python train.py --image_size=64 --vocab_size=4585 --encoder_stem="single" --encoder_expansion=6 --decoder_norm_position="pre" --residual_init="none" --beta2=0.95 --shampoo_beta=0.95 --precondition_frequency=16
Rows from block 6 of the image encoder, named by matrix and row number. Rows with one number belong to one channel. Each number is 200 + 30 x the weight over its row's rms, rounded and kept within 0 to 999. All counts start at 0. After the name is the row's rms in percent of the matrix's.
# convs0: expand pointwise conv (encoder.blocks.6.convs.0.weight, 768x128x1x1), inputs 0-127
# convs1: depthwise 5x5 conv (encoder.blocks.6.convs.1.weight, 768x1x5x5, trained with AdamW), a 5x5 kernel
# convs2: project pointwise conv (encoder.blocks.6.convs.2.weight, 128x768x1x1, transposed), outputs 0-127
convs0.278,107,190,258,251,183,205,185,210,218,254,149,211,191,224,173,195,131,214,211,140,214,219,149,184,205,158,171,168,209,201,180,243,197,171,271,197,203,222,203,192,189,210,247,225,212,258,188,229,156,209,180,201,163,165,217,181,189,173,278,182,208,188,184,202,213,200,255,193,151,197,133,183,227,186,198,239,185,179,190,247,205,224,214,214,198,170,239,227,224,241,209,207,161,153,127,199,189,189,168,159,249,192,162,188,201,227,187,227,235,213,151,193,239,215,213,223,200,224,176,205,183,202,183,231,220,259,251,199,188
convs1.278,101,174,172,178,202,164,212,227,194,233,192,227,242,234,248,209,242,221,214,222,198,220,172,177,193,119
convs2.278,103,237,213,204,170,200,171,173,185,169,179,165,240,178,201,225,225,186,213,159,210,174,230,185,231,270,229,253,203,201,227,207,214,237,163,216,168,200,112,195,173,195,175,226,196,215,151,255,180,194,209,192,223,198,229,206,198,214,193,143,212,293,169,182,224,198,202,218,150,184,177,188,245,154,211,172,193,229,152,196,170,236,221,201,165,266,165,188,199,160,148,234,211,203,199,224,196,250,186,255,172,157,236,216,172,205,152,214,212,198,197,178,182,166,172,224,200,224,182,217,246,222,177,229,189,187,210,266,190
convs0.279,105,147,256,241,182,207,203,266,224,191,242,219,180,177,224,136,184,232,182,189,245,214,188,209,199,220,216,236,196,215,146,206,234,160,227,222,147,154,212,193,148,240,239,283,195,218,178,201,195,198,192,232,171,179,243,205,264,179,174,180,158,158,184,195,203,253,199,215,205,205,228,187,212,236,205,195,206,168,152,222,175,239,235,224,257,196,202,187,195,209,226,214,207,225,247,182,261,189,194,189,177,161,195,177,218,199,199,193,202,234,195,180,210,189,199,192,185,175,212,175,89,224,197,177,177,163,192,220,157
convs1.279,109,261,200,184,219,252,236,205,190,228,278,226,190,191,211,250,230,203,205,209,211,222,229,187,172,179
convs2.279,110,208,181,186,211,227,196,172,166,194,113,181,178,175,212,169,219,138,149,170,188,246,152,230,232,213,217,176,240,197,226,277,213,262,193,170,189,175,177,201,223,201,178,169,190,221,202,224,199,251,222,218,210,262,203,177,235,198,180,168,185,211,208,232,208,259,186,207,210,183,236,178,196,194,222,263,174,206,179,140,205,210,144,217,206,143,255,205,191,183,187,199,144,258,221,177,202,256,180,169,162,167,133,237,200,195,236,198,173,217,191,185,202,211,201,231,212,221,183,197,225,196,174,249,165,205,229,214,178
convs0.280,098,186,229,196,222,209,182,199,199,152,194,221,191,141,211,143,214,207,210,221,205,207,155,196,161,163,173,233,195,180,234,152,232,196,207,196,187,206,252,225,220,229,271,271,213,231,140,181,163,275,205,202,209,191,177,212,217,196,194,233,119,183,169,206,171,238,219,185,172,250,230,209,187,217,219,209,202,211,237,188,173,192,162,153,241,266,224,234,207,188,215,171,198,214,250,186,272,176,168,176,184,214,257,231,207,188,184,174,176,234,193,152,195,196,195,184,190,168,191,224,221,161,179,185,192,134,229,185,206
convs1.280,103,243,221,208,186,207,247,218,223,188,161,247,226,200,176,164,228,199,185,181,149,222,237,194,170,139
convs2.280,087,178,206,207,189,129,243,219,193,232,222,190,213,229,252,144,129,225,181,207,195,224,219,218,173,181,151,193,196,198,223,185,185,203,179,213,191,191,141,229,265,177,198,164,188,202,229,174,180,234,189,226,185,162,222,177,209,208,176,167,151,200,254,215,231,173,178,169,215,212,183,140,228,190,210,246,187,205,215,184,169,253,209,168,173,217,203,162,213,207,219,179,192,204,202,234,224,170,266,215,158,174,174,200,206,252,215,210,167,252,153,192,183,174,227,283,153,213,225,234,153,235,189,257,230,207,191,221,239
convs0.281,090,211,189,184,217,179,186,172,206,122,222,153,241,171,171,188,198,222,180,186,151,199,208,219,190,230,216,220,179,181,196,214,221,187,187,198,211,194,221,201,150,162,171,239,165,218,163,194,236,212,205,150,174,128,207,188,184,241,242,256,212,267,227,169,210,240,228,150,162,203,147,258,179,157,225,217,207,173,198,188,143,158,185,221,176,215,174,269,206,149,228,134,238,190,228,257,251,198,219,183,195,175,224,210,219,187,220,210,209,184,225,192,198,170,201,251,217,173,205,208,189,235,155,161,226,206,201,172,180
convs1.281,097,171,191,197,232,240,122,166,206,220,242,159,160,175,196,229,185,193,164,188,207,192,194,164,162,181
convs2.281,093,215,218,232,228,235,259,201,187,193,202,188,194,174,214,200,191,175,157,233,189,223,179,219,188,117,232,204,206,158,171,233,142,227,203,244,279,176,218,192,197,224,206,186,203,166,216,189,218,225,175,206,193,201,212,172,230,185,203,203,237,169,178,234,231,153,194,217,159,192,167,124,157,201,259,182,146,250,179,161,230,216,156,228,250,199,176,189,206,222,200,162,160,156,205,179,240,164,250,215,210,175,210,241,202,228,226,200,234,231,172,186,197,181,239,187,210,184,201,179,181,175,243,187,234,268,223,237,243
convs0.282,092,193,192,191,227,234,200,234,159,166,183,183,201,178,205,152,208,180,171,205,210,205,197,179,222,213,221,214,268,214,174,205,238,177,245,181,195,195,229,224,188,186,200,126,214,203,218,157,150,240,175,190,223,188,155,210,132,148,250,165,197,175,197,155,178,148,178,226,185,210,237,218,179,159,202,166,219,218,179,184,183,176,195,159,209,191,177,200,205,215,226,250,172,158,134,161,216,255,215,157,190,199,189,208,195,209,220,203,141,200,183,239,230,202,183,182,207,159,292,173,146,197,225,169,213,161,244,166,250
convs1.282,086,199,196,180,195,203,188,169,183,188,165,161,179,172,166,174,172,180,177,179,164,140,176,139,152,166
convs2.282,088,197,131,185,221,238,118,245,181,188,220,205,204,153,222,208,172,196,200,224,203,220,180,233,230,181,190,127,208,242,167,197,186,188,171,204,183,196,151,168,167,196,219,194,186,242,200,169,170,214,195,150,170,231,165,192,207,189,219,201,164,186,175,209,240,221,195,164,230,217,256,240,234,246,221,196,185,156,197,235,191,183,190,169,174,209,198,201,248,252,192,204,170,187,166,175,209,180,142,273,159,161,197,214,153,185,145,174,240,199,159,162,165,260,238,200,223,184,203,249,203,238,216,198,183,163,226,180,213
convs0.283,094,213,210,210,233,183,152,232,242,235,210,211,144,176,168,235,147,182,183,202,151,136,157,187,137,207,177,161,169,230,199,205,247,185,186,208,190,171,251,213,163,189,214,201,231,194,221,186,143,219,233,201,229,161,238,189,200,184,164,186,201,207,194,179,162,200,206,184,163,176,206,209,177,205,226,212,211,235,226,222,193,201,170,189,197,189,174,232,238,190,274,189,195,205,204,209,248,206,208,225,208,205,243,266,223,216,174,176,172,241,145,195,98,146,217,153,217,178,183,135,206,245,215,171,166,195,212,187,208
convs1.283,101,202,180,211,191,179,160,178,154,185,195,153,146,154,162,137,200,187,157,180,193,170,194,169,203,207
convs2.283,096,234,208,207,266,222,196,253,185,164,206,202,189,182,201,154,240,177,199,228,245,215,220,231,173,125,170,247,148,186,236,194,226,212,215,212,201,136,192,199,189,169,189,177,208,220,244,248,252,229,173,159,209,219,229,181,198,156,167,194,167,175,144,247,218,249,183,171,229,232,179,190,224,170,198,148,189,210,200,196,209,247,239,261,225,198,199,229,249,216,184,187,249,151,170,217,206,191,190,206,163,185,193,228,184,241,206,214,230,246,175,208,162,206,205,150,227,163,214,209,153,183,239,233,246,236,189,188,192
convs0.284,101,174,186,211,234,173,218,202,241,157,172,218,203,190,207,171,207,181,185,216,255,248,251,171,227,201,196,238,217,194,179,218,196,206,195,163,196,188,170,159,213,179,230,218,114,182,232,252,267,191,183,202,184,248,240,214,197,209,187,204,176,109,172,177,243,185,214,248,189,160,172,197,171,223,203,220,184,204,182,177,227,266,201,213,198,199,226,214,226,179,150,176,192,161,239,183,194,248,208,221,223,216,206,210,209,147,171,225,193,162,183,201,182,167,118,125,197,149,187,229,184,226,225,229,233,231,224,190,198
convs1.284,110,234,251,250,243,240,190,212,219,196,212,181,187,189,196,193,174,180,180,170,197,151,151,158,159,174
convs2.284,108,151,174,205,174,186,249,238,185,240,236,204,184,195,215,186,152,225,239,227,148,186,233,202,155,201,170,158,211,233,259,172,202,217,217,225,192,192,204,181,217,236,175,169,196,178,195,162,171,227,146,242,254,225,186,165,175,153,240,226,157,268,210,176,205,180,202,173,215,177,213,165,181,170,186,181,226,202,232,162,203,155,192,248,162,174,236,134,197,222,267,206,209,185,200,182,200,260,150,159,204,162,198,218,176,179,240,194,241,205,201,215,198,197,229,196,174,193,213,219,186,181,168,207,205,124,199,235,253
convs0.285,091,224,220,174,180,230,245,264,255,189,163,223,185,251,196,211,195,164,217,163,201,237,234,185,212,168,193,210,170,192,152,248,207,217,216,228,253,244,208,181,182,224,169,275,209,216,199,190,199,225,206,217,202,189,184,238,263,216,217,215,219,148,204,165,160,208,234,208,172,251,250,218,197,151,210,202,185,177,153,210,184,225,209,186,189,240,189,225,143,197,166,233,184,209,214,184,204,202,241,204,162,150,193,194,170,237,228,215,196,238,184,137,235,224,229,197,187,155,170,234,209,257,187,117,216,232,220,177,176
convs1.285,098,219,252,249,222,225,212,227,227,157,230,182,188,196,189,235,193,206,154,178,192,177,182,130,167,188
convs2.285,091,237,184,122,197,176,181,185,204,235,223,226,161,141,196,165,161,174,164,201,181,222,228,207,177,214,202,183,144,186,190,211,238,202,263,206,170,198,181,204,122,154,207,219,172,240,180,286,174,207,229,235,150,218,149,204,182,191,267,173,228,218,223,166,191,207,236,204,199,214,233,197,224,204,205,197,193,176,150,205,169,187,187,231,178,253,242,197,157,194,175,207,188,177,163,184,136,211,232,159,212,181,172,182,228,213,163,206,191,225,206,210,256,163,171,214,221,248,166,173,243,186,162,193,214,224,181,189,182
convs0.286,093,208,182,166,176,215,218,164,197,228,168,212,221,196,200,248,215,206,198,200,196,261,221,250,174,175,138,199,278,238,192,189,177,192,196,205,239,204,204,248,113,194,206,206,203,181,245,190,240,212,244,231,220,192,210,178,159,216,215,201,195,206,239,266,197,251,256,201,150,196,133,202,214,195,225,191,198,255,227,176,184,240,181,211,237,195,195,216,219,207,211,219,154,206,229,210,213,182,179,131,204,199,244,180,167,188,175,159,195,199,214,185,198,161,183,190,208,171,192,158,222,156,192,236,119,159,185,143,206
convs1.286,104,154,178,177,182,148,177,173,171,180,168,154,172,193,178,163,163,163,190,153,177,191,231,210,178,172
convs2.286,100,215,228,193,244,187,217,214,210,200,200,230,216,223,201,191,204,172,225,120,167,219,173,134,232,184,218,208,208,247,219,156,255,159,209,206,204,137,220,202,226,198,214,221,223,219,205,164,215,225,165,130,174,169,208,190,221,198,213,232,185,240,246,171,262,223,160,221,203,174,250,257,190,241,162,193,187,200,182,158,197,197,182,173,165,158,243,229,226,207,186,193,127,185,202,180,239,195,168,263,170,212,205,159,195,193,202,249,197,259,190,202,256,208,133,228,199,237,178,171,170,194,186,190,204,223,171,197,203
convs0.287,097,191,187,205,228,182,244,162,230,202,157,173,230,184,205,178,241,178,103,193,151,209,211,288,212,138,212,196,244,273,213,182,172,227,194,195,169,165,188,250,183,230,191,206,209,202,234,151,182,162,228,217,204,187,188,212,180,167,190,202,208,177,254,216,179,238,170,193,200,254,188,211,212,198,190,192,175,223,231,203,166,172,206,214,105,214,204,224,174,210,180,193,228,167,178,166,158,181,187,210,189,179,218,177,188,222,278,187,172,197,168,177,177,184,223,210,186,245,183,255,213,175,211,233,222,224,222,241,228
convs1.287,100,185,194,166,151,194,144,167,180,159,165,176,180,195,178,157,225,233,229,227,193,239,219,239,229,210
convs2.287,097,189,182,235,166,185,242,195,174,221,233,210,205,149,198,192,245,213,240,198,164,183,210,232,167,121,224,231,148,239,220,199,187,194,144,191,205,176,163,216,175,179,193,209,222,157,242,186,200,142,159,242,220,222,180,206,230,210,247,215,159,170,218,161,189,210,243,189,177,239,216,208,212,202,204,227,219,209,225,184,217,201,222,205,176,212,194,190,217,163,206,164,229,230,225,81,167,210,131,213,194,168,219,200,237,159,184,204,218,234,228,215,174,200,162,212,176,253,243,240,215,265,217,159,194,164,195,196,220
convs0.288,093,184,167,243,208,231,169,134,187,188,165,166,250,231,189,215,153,237,181,242,171,243,227,261,220,144,215,180,208,271,191,228,172,167,237,197,208,202,153,181,228,244,206,196,229,175,146,206,249,192,153,185,210,193,200,176,219,183,221,162,245,221,184,187,198,247,190,217,226,179,164,193,205,226,224,207,205,195,164,218,178,170,219,231,187,171,141,203,233,194,165,177,220,187,246,250,193,219,216,231,203,238,227,242,207,210,244,200,197,234,183,208,248,196,240,212,198,262,222,159,195,251,230,167,248,232,193,170,221
convs1.288,105,170,172,177,169,184,182,177,181,181,179,150,158,161,174,175,138,156,172,179,186,224,209,212,216,242
convs2.288,091,194,213,182,177,194,244,158,213,178,220,216,238,157,197,198,284,169,212,247,226,184,190,239,229,198,242,190,195,244,220,244,191,211,227,207,186,233,194,168,215,189,159,230,200,213,181,196,197,226,174,175,210,199,199,211,254,188,183,138,144,205,208,174,194,196,185,196,235,196,194,200,251,190,223,166,224,250,222,159,256,173,238,150,158,140,178,231,175,210,157,221,255,238,172,222,236,226,192,177,134,214,169,177,197,209,199,263,223,221,187,173,236,180,262,259,195,245,185,147,201,198,169,172,200,202,207,219,177
convs0.289,093,284,230,195,169,211,244,239,174,227,206,290,194,160,199,203,238,223,177,189,215,228,222,146,180,164,194,131,195,198,217,216,200,186,184,180,191,218,220,183,167,170,234,151,178,218,221,139,181,213,154,206,201,144,257,222,194,168,158,154,187,204,214,167,234,170,194,165,213,173,180,213,236,220,209,158,193,238,178,206,194,204,155,216,203,191,236,190,182,177,231,207,163,215,184,192,184,223,233,206,197,225,194,246,165,258,166,244,209,215,191,169,148,222,225,169,187,162,207,228,191,219,170,163,182,253,150,232,225
convs1.289,081,164,156,176,163,210,165,188,167,193,163,169,181,173,193,162,161,195,166,184,161,172,196,148,185,160
convs2.289,087,261,178,234,256,136,191,249,218,177,240,204,174,215,175,229,173,208,200,182,164,220,208,238,174,180,187,233,219,190,205,216,134,141,190,177,204,244,172,191,184,201,211,203,218,191,178,161,126,190,184,214,241,192,221,187,151,199,194,204,165,218,198,199,164,220,142,219,215,217,193,210,162,196,194,192,161,209,215,125,183,205,192,170,203,204,234,229,186,171,200,209,165,179,125,181,191,205,181,172,149,149,212,227,168,206,159,195,221,129,205,216,227,219,220,223,210,221,103,198,234,178,243,227,224,201,235,182,197
convs0.290,095,272,203,168,179,194,209,165,195,220,232,186,223,207,153,225,221,235,285,169,143,161,199,180,197,192,161,169,231,214,260,269,183,223,205,176,235,145,162,250,204,264,167,197,173,253,194,169,169,217,210,157,200,228,189,189,190,185,177,189,171,142,205,149,251,225,210,186,218,209,190,203,199,187,198,160,208,182,237,170,214,204,214,200,187,227,178,243,148,137,244,186,195,167,223,205,219,267,199,202,170,206,193,195,231,203,197,235,182,207,180,201,193,184,176,182,238,231,229,234,211,223,170,195,180,251,186,241,206
convs1.290,096,242,251,241,239,191,205,237,210,223,205,180,181,168,171,177,180,216,182,174,160,140,210,244,228,206
convs2.290,093,216,109,190,210,188,216,206,234,153,200,218,225,224,147,212,201,227,248,218,267,186,244,187,262,227,214,242,234,207,262,188,204,164,195,232,175,201,213,173,173,183,192,236,200,216,226,184,188,237,217,211,274,180,187,230,159,200,173,212,193,175,202,215,176,231,173,187,199,144,246,251,245,162,165,184,253,195,195,207,203,200,247,236,232,180,202,177,217,195,207,188,173,219,157,184,208,157,173,174,209,223,262,199,219,163,190,156,179,215,216,274,201,203,173,181,208,222,165,142,222,198,156,199,229,174,176,219,207
convs0.291,103,163,164,206,192,216,142,228,217,231,221,202,243,195,172,215,286,185,170,195,192,222,139,218,141,166,212,220,142,208,201,210,250,228,160,156,217,301,230,185,204,191,180,202,226,223,266,235,197,232,215,190,176,180,227,220,106,189,202,189,185,215,255,201,220,161,218,196,174,216,199,200,205,245,183,218,236,207,163,157,202,179,205,208,184,222,213,180,203,233,189,199,200,175,196,192,193,255,229,183,266,165,143,245,182,205,161,229,209,197,216,181,206,233,192,222,205,213,218,219,188,186,174,194,193,176,221,249,214
convs1.291,118,196,204,217,175,217,163,171,194,216,244,152,158,185,229,246,167,165,210,241,249,183,164,179,190,231
convs2.291,114,189,171,203,179,229,178,154,205,216,180,193,185,195,225,159,170,191,184,193,239,177,184,154,197,180,157,188,154,199,216,137,208,279,217,226,156,170,186,172,204,233,195,161,182,213,166,209,230,200,206,238,235,182,221,216,251,192,194,130,218,202,223,172,199,236,161,242,253,175,162,166,208,182,191,205,232,208,219,196,131,221,186,197,221,233,180,192,190,142,148,159,222,170,225,193,222,181,227,235,180,182,221,168,205,167,234,195,198,219,193,159,207,197,220,118,220,182,200,278,201,206,247,211,223,184,275,160,204
convs0.292,114,163,250,162,161,244,239,191,148,231,158,182,221,190,229,142,148,166,204,233,238,199,238,228,234,211,181,205,167,208,213,179,184,190,192,208,191,188,223,200,245,200,187,163,170,226,135,194,232,216,175,177,201,208,211,198,170,175,188,194,208,158,207,179,190,200,225,270,176,132,182,253,236,203,196,227,229,235,214,214,193,164,183,201,183,185,202,214,169,164,181,175,185,246,163,175,132,165,168,175,165,232,255,167,162,197,221,209,206,193,162,210,201,162,225,242,182,196,111,171,270,193,216,182,196,183,219,195,211
convs1.292,104,228,225,186,168,163,254,257,210,203,219,245,235,233,216,249,238,229,224,223,222,205,218,218,187,211
convs2.292,113,248,229,233,192,221,151,191,210,207,189,179,143,216,163,135,186,233,175,230,236,213,222,171,231,199,189,184,182,190,190,147,200,222,181,186,216,200,241,194,141,195,190,194,181,197,196,220,264,183,268,205,172,181,246,231,208,87,207,209,138,163,195,172,183,270,238,195,271,172,187,178,156,226,231,177,147,179,194,204,182,206,202,185,189,224,170,206,193,213,218,219,245,215,184,216,193,194,188,221,175,208,186,160,207,206,187,207,120,202,184,158,183,238,174,169,207,204,178,250,244,230,215,216,205,204,196,216,193
convs0.293,097,262,187,225,209,220,159,165,199,201,210,204,179,187,160,195,217,178,184,228,143,182,146,218,189,165,130,193,200,225,224,184,197,195,187,214,207,157,222,173,217,184,195,145,167,204,227,225,171,226,215,248,174,203,159,130,138,212,241,173,206,244,204,244,272,220,217,200,149,254,195,205,205,225,225,221,149,132,155,236,173,200,184,216,202,207,216,172,228,243,170,206,181,195,216,133,188,173,170,188,232,213,177,213,208,201,247,232,206,233,204,198,222,161,147,155,199,227,183,168,180,164,229,214,172,210,206,234,218
convs1.293,070,188,189,207,197,167,180,186,170,184,187,130,173,156,167,149,176,162,167,196,157,166,175,188,172,190
convs2.293,086,219,198,226,212,213,211,125,170,172,149,229,170,208,144,239,203,173,204,167,200,220,240,161,191,244,177,216,178,182,204,185,189,242,242,187,220,194,153,153,196,117,189,199,143,187,179,175,227,139,200,201,194,228,134,165,180,187,229,261,181,183,135,166,254,219,240,168,218,177,205,226,219,220,175,229,203,219,181,163,222,225,209,224,262,190,191,212,223,213,204,142,172,229,189,180,204,199,210,181,202,178,127,167,271,214,208,207,182,216,187,213,230,217,172,235,209,237,218,218,184,210,196,196,162,211,194,190,165
convs0.294,107,172,218,186,215,201,207,217,211,195,185,153,179,167,152,209,205,203,181,230,200,245,176,187,163,271,199,205,212,226,191,229,161,198,131,189,214,196,174,149,231,146,138,185,186,223,175,168,245,174,168,165,221,170,169,142,167,206,172,218,209,180,159,236,246,237,190,227,163,235,215,183,218,191,167,218,174,165,212,229,229,163,184,216,213,250,206,207,171,193,206,217,237,214,223,191,130,177,227,237,244,217,198,168,158,209,177,221,176,256,157,136,235,222,168,201,205,148,203,219,172,205,170,243,143,208,179,208,180
convs1.294,091,211,217,223,203,212,264,275,227,247,228,233,240,200,194,231,189,196,178,207,196,201,148,174,185,197
convs2.294,101,193,170,267,201,173,176,203,208,195,186,176,190,163,237,239,218,235,207,209,244,218,192,202,211,247,261,188,170,209,203,213,200,176,242,191,134,183,203,185,160,157,220,211,188,125,184,213,251,167,202,164,172,208,248,219,197,190,245,216,208,173,187,224,209,187,216,201,202,197,216,204,203,238,155,192,150,201,187,210,207,116,211,211,151,225,225,144,179,189,220,160,178,206,180,248,216,192,239,189,160,207,242,245,246,158,248,169,229,176,204,170,234,216,261,149,220,216,229,177,180,188,230,250,223,231,234,187,231
convs0.295,107,169,227,209,217,222,219,229,159,223,202,248,190,220,196,178,269,179,196,220,188,192,202,164,223,204,215,235,231,215,179,213,203,208,199,164,243,193,185,221,253,160,233,239,187,190,167,179,187,243,201,220,194,177,191,179,272,259,247,177,227,225,185,139,148,203,201,179,200,198,172,186,203,220,205,227,272,139,248,204,202,213,201,182,186,231,257,153,186,169,179,197,209,170,187,137,200,168,218,260,222,128,179,205,192,228,186,171,188,190,225,261,185,211,219,241,236,184,249,190,199,182,189,245,199,211,262,208,165
convs1.295,105,220,236,220,158,190,164,237,238,184,150,189,202,222,194,177,224,197,222,212,162,241,203,253,243,162
convs2.295,105,161,227,225,161,204,193,232,191,159,278,158,228,227,202,163,183,216,175,176,194,195,223,191,217,208,170,168,184,187,216,197,219,204,179,189,207,174,190,223,197,190,216,233,236,253,190,174,199,161,192,235,175,196,167,221,219,164,242,190,201,228,258,220,254,191,207,117,204,169,203,165,181,227,223,194,216,182,205,209,202,157,169,200,148,185,144,216,160,255,158,217,191,183,171,189,170,160,173,223,234,242,290,166,143,167,143,219,184,185,202,157,206,192,199,185,193,160,218,190,170,250,195,138,224,181,220,164,203
convs0.296,092,166,171,218,225,169,201,159,152,186,161,201,213,207,152,236,193,231,211,206,190,235,150,260,302,214,169,219,159,205,220,167,225,181,207,221,205,193,206,153,165,194,213,198,191,188,193,123,218,214,170,241,228,211,192,199,237,169,191,193,162,174,171,211,240,204,180,185,196,207,152,213,212,227,222,220,209,205,233,191,206,198,159,209,224,196,141,169,225,226,226,205,199,158,154,167,253,158,226,225,219,157,190,246,140,182,208,261,244,194,140,191,193,187,196,215,227,168,211,135,199,174,183,195,187,219,208,216,143
convs1.296,088,166,175,164,177,185,178,207,174,208,177,143,186,167,159,130,166,173,161,213,183,189,193,181,180,167
convs2.296,097,207,192,231,156,244,186,199,182,256,197,246,193,192,218,152,233,208,193,200,192,238,259,160,127,208,173,186,185,243,227,216,177,220,189,186,204,156,167,224,186,136,247,207,157,183,207,153,169,205,209,217,192,179,173,182,216,198,171,210,155,210,193,246,221,188,267,186,193,183,202,187,213,217,204,199,232,187,212,212,211,212,146,192,202,206,254,167,211,203,224,159,188,227,214,171,208,181,181,133,161,171,184,174,202,210,108,209,238,188,248,230,239,259,221,175,195,245,215,230,149,171,221,201,246,222,217,160,235
convs0.297,104,199,223,179,254,215,233,131,231,189,206,206,227,228,177,160,203,195,206,190,203,166,231,231,228,214,154,222,225,202,161,239,170,184,201,194,178,189,194,196,180,259,223,166,221,232,182,172,181,154,185,269,228,216,139,177,231,166,217,215,170,193,218,194,197,125,182,231,251,206,206,235,217,194,193,249,246,206,211,189,186,215,139,242,213,209,173,243,193,227,210,241,190,187,161,187,166,192,227,174,224,168,228,160,177,266,127,183,153,223,164,158,185,190,209,254,217,206,233,168,216,166,159,194,202,222,221,166,217
convs1.297,089,195,206,209,194,237,234,257,225,224,245,258,238,216,236,264,209,202,184,203,207,241,214,215,217,214
convs2.297,104,209,214,234,183,196,170,189,273,207,249,177,150,214,199,232,186,219,212,214,247,193,213,191,209,210,212,186,239,134,169,254,234,170,254,231,194,200,176,178,148,200,264,231,187,218,184,232,250,205,157,239,176,205,216,242,189,196,205,201,199,196,193,225,200,201,202,147,183,187,250,154,168,255,167,176,205,214,175,157,216,222,216,193,242,249,168,175,176,206,224,219,219,219,192,242,150,227,261,171,186,204,173,193,179,183,220,172,215,198,164,181,248,169,240,109,225,207,211,205,193,174,204,223,152,152,198,164,213
convs0.298,089,152,182,158,137,207,208,188,207,188,221,176,233,206,142,190,234,184,196,196,184,173,213,144,145,226,208,181,143,201,177,212,225,181,201,204,215,202,203,236,214,204,250,252,187,254,153,185,213,251,222,212,241,193,174,141,185,237,198,197,197,194,187,211,161,219,192,159,157,193,158,212,150,205,176,219,208,224,159,221,194,206,207,192,125,258,205,239,179,207,219,212,196,222,227,276,185,172,192,182,228,169,161,189,224,208,163,134,167,201,167,205,169,211,185,201,278,247,147,185,215,164,217,196,232,225,198,224,198
convs1.298,075,201,201,160,157,185,158,169,190,184,163,184,133,154,181,179,195,201,150,172,166,208,201,194,159,178
convs2.298,081,219,161,177,205,174,227,230,178,225,124,197,219,206,208,221,219,201,185,263,228,189,225,197,238,188,235,199,217,187,175,181,237,199,228,220,219,206,198,216,184,186,202,215,220,194,221,230,233,160,211,186,141,222,220,200,182,197,208,232,135,166,267,184,191,211,205,179,188,163,177,142,151,255,211,93,139,173,198,235,127,211,218,208,166,195,177,190,207,253,204,190,258,230,198,223,169,255,198,193,198,236,180,172,207,215,246,193,173,240,169,177,158,222,147,182,201,221,203,168,166,219,198,219,196,211,213,157,197
convs0.299,108,203,148,216,216,212,187,214,167,203,236,235,254,146,158,246,185,197,235,225,174,183,189,170,185,186,211,222,205,210,146,185,131,195,196,199,232,187,186,219,139,177,201,184,218,213,212,173,167,161,256,199,208,229,179,167,198,240,238,241,188,218,238,210,262,215,174,160,153,194,214,185,174,183,205,195,161,227,163,153,219,194,171,229,216,227,260,211,194,233,142,245,237,226,210,214,252,160,160,219,237,143,190,203,167,192,146,183,220,169,213,159,193,139,183,223,247,169,226,153,195,187,171,198,203,194,225,197,197
convs1.299,113,213,174,208,206,184,228,158,208,237,163,227,179,213,272,184,209,195,218,264,168,214,181,220,252,197
convs2.299,114,230,188,202,198,192,186,227,216,241,230,211,193,231,205,163,203,220,157,225,171,209,216,240,172,202,213,200,192,255,210,219,165,251,127,213,207,185,164,190,170,199,243,200,143,176,134,204,243,169,186,200,212,189,153,190,200,254,186,230,161,193,202,228,194,214,189,198,245,174,204,243,181,200,172,189,180,184,173,167,203,226,205,225,122,180,126,205,186,203,163,147,232,147,257,208,192,220,211,270,123,235,203,207,206,214,214,231,203,209,230,215,182,184,205,145,205,161,214,207,201,183,256,254,157,200,224,194,229
convs0.300,093,230,196,173,235,158,202,203,202,238,180,199,217,156,201,192,198,218,201,202,221,191,180,238,170,214,194,223,222,226,229,255,150,236,176,229,206,172,208,198,190,274,168,183,191,237,109,192,206,213,199,160,200,197,201,220,233,210,124,193,207,208,132,142,184,181,170,183,173,195,207,213,161,188,214,234,176,250,208,174,178,134,252,195,257,199,196,208,189,220,188,187,218,233,154,143,222,204,168,169,222,196,157,226,232,214,178,178,121,227,178,206,249,197,171,190,219,227,200,215,225,229,164,207,182,266,212,167,192
convs1.300,088,171,159,187,186,151,169,201,188,196,165,152,192,160,166,160,187,172,170,195,158,155,191,156,189,181
convs2.300,099,180,202,176,158,240,242,219,213,166,213,195,235,223,184,162,224,191,170,219,159,236,144,187,197,167,179,183,238,165,239,167,240,226,179,205,227,188,188,160,250,162,216,255,193,245,206,169,245,251,141,256,260,224,273,242,144,180,204,154,197,214,211,168,189,202,202,153,151,201,172,217,212,233,201,198,166,171,226,226,165,194,218,208,177,222,237,212,231,146,220,250,223,209,208,250,190,214,193,244,226,228,206,209,197,211,131,174,218,215,209,228,192,205,171,197,212,177,201,178,185,171,192,230,202,185,173,179,154
convs0.301,104,179,177,233,219,220,174,245,212,183,167,201,166,149,220,179,174,223,152,180,205,181,157,240,234,174,218,161,183,189,207,219,170,176,220,152,208,199,181,232,209,208,232,161,143,160,234,210,203,202,174,226,199,220,155,176,222,189,200,191,224,216,132,193,157,199,176,201,208,176,172,183,219,188,159,146,247,285,190,242,155,210,219,241,183,194,244,186,191,210,167,211,241,183,185,193,185,163,147,291,178,139,195,197,192,189,146,194,171,242,167,221,183,255,196,190,212,198,190,238,162,162,193,195,189,211,162,167,182
convs1.301,103,241,236,252,230,228,194,196,220,199,192,231,232,224,209,208,223,210,212,194,212,262,236,245,242,246
convs2.301,108,231,250,159,255,194,194,160,249,228,268,212,215,260,180,238,205,228,186,181,193,176,218,226,191,191,176,196,170,232,163,187,137,151,179,215,239,161,178,165,181,202,193,141,186,166,221,221,185,159,127,238,216,226,192,230,191,179,232,250,214,184,207,227,196,224,205,180,173,226,247,212,183,211,161,223,195,228,210,111,183,215,232,160,196,156,245,276,251,242,218,177,186,228,200,162,229,212,210,220,209,191,188,205,219,182,180,219,205,200,212,151,208,218,181,180,226,204,219,206,249,223,232,175,201,221,228,202,188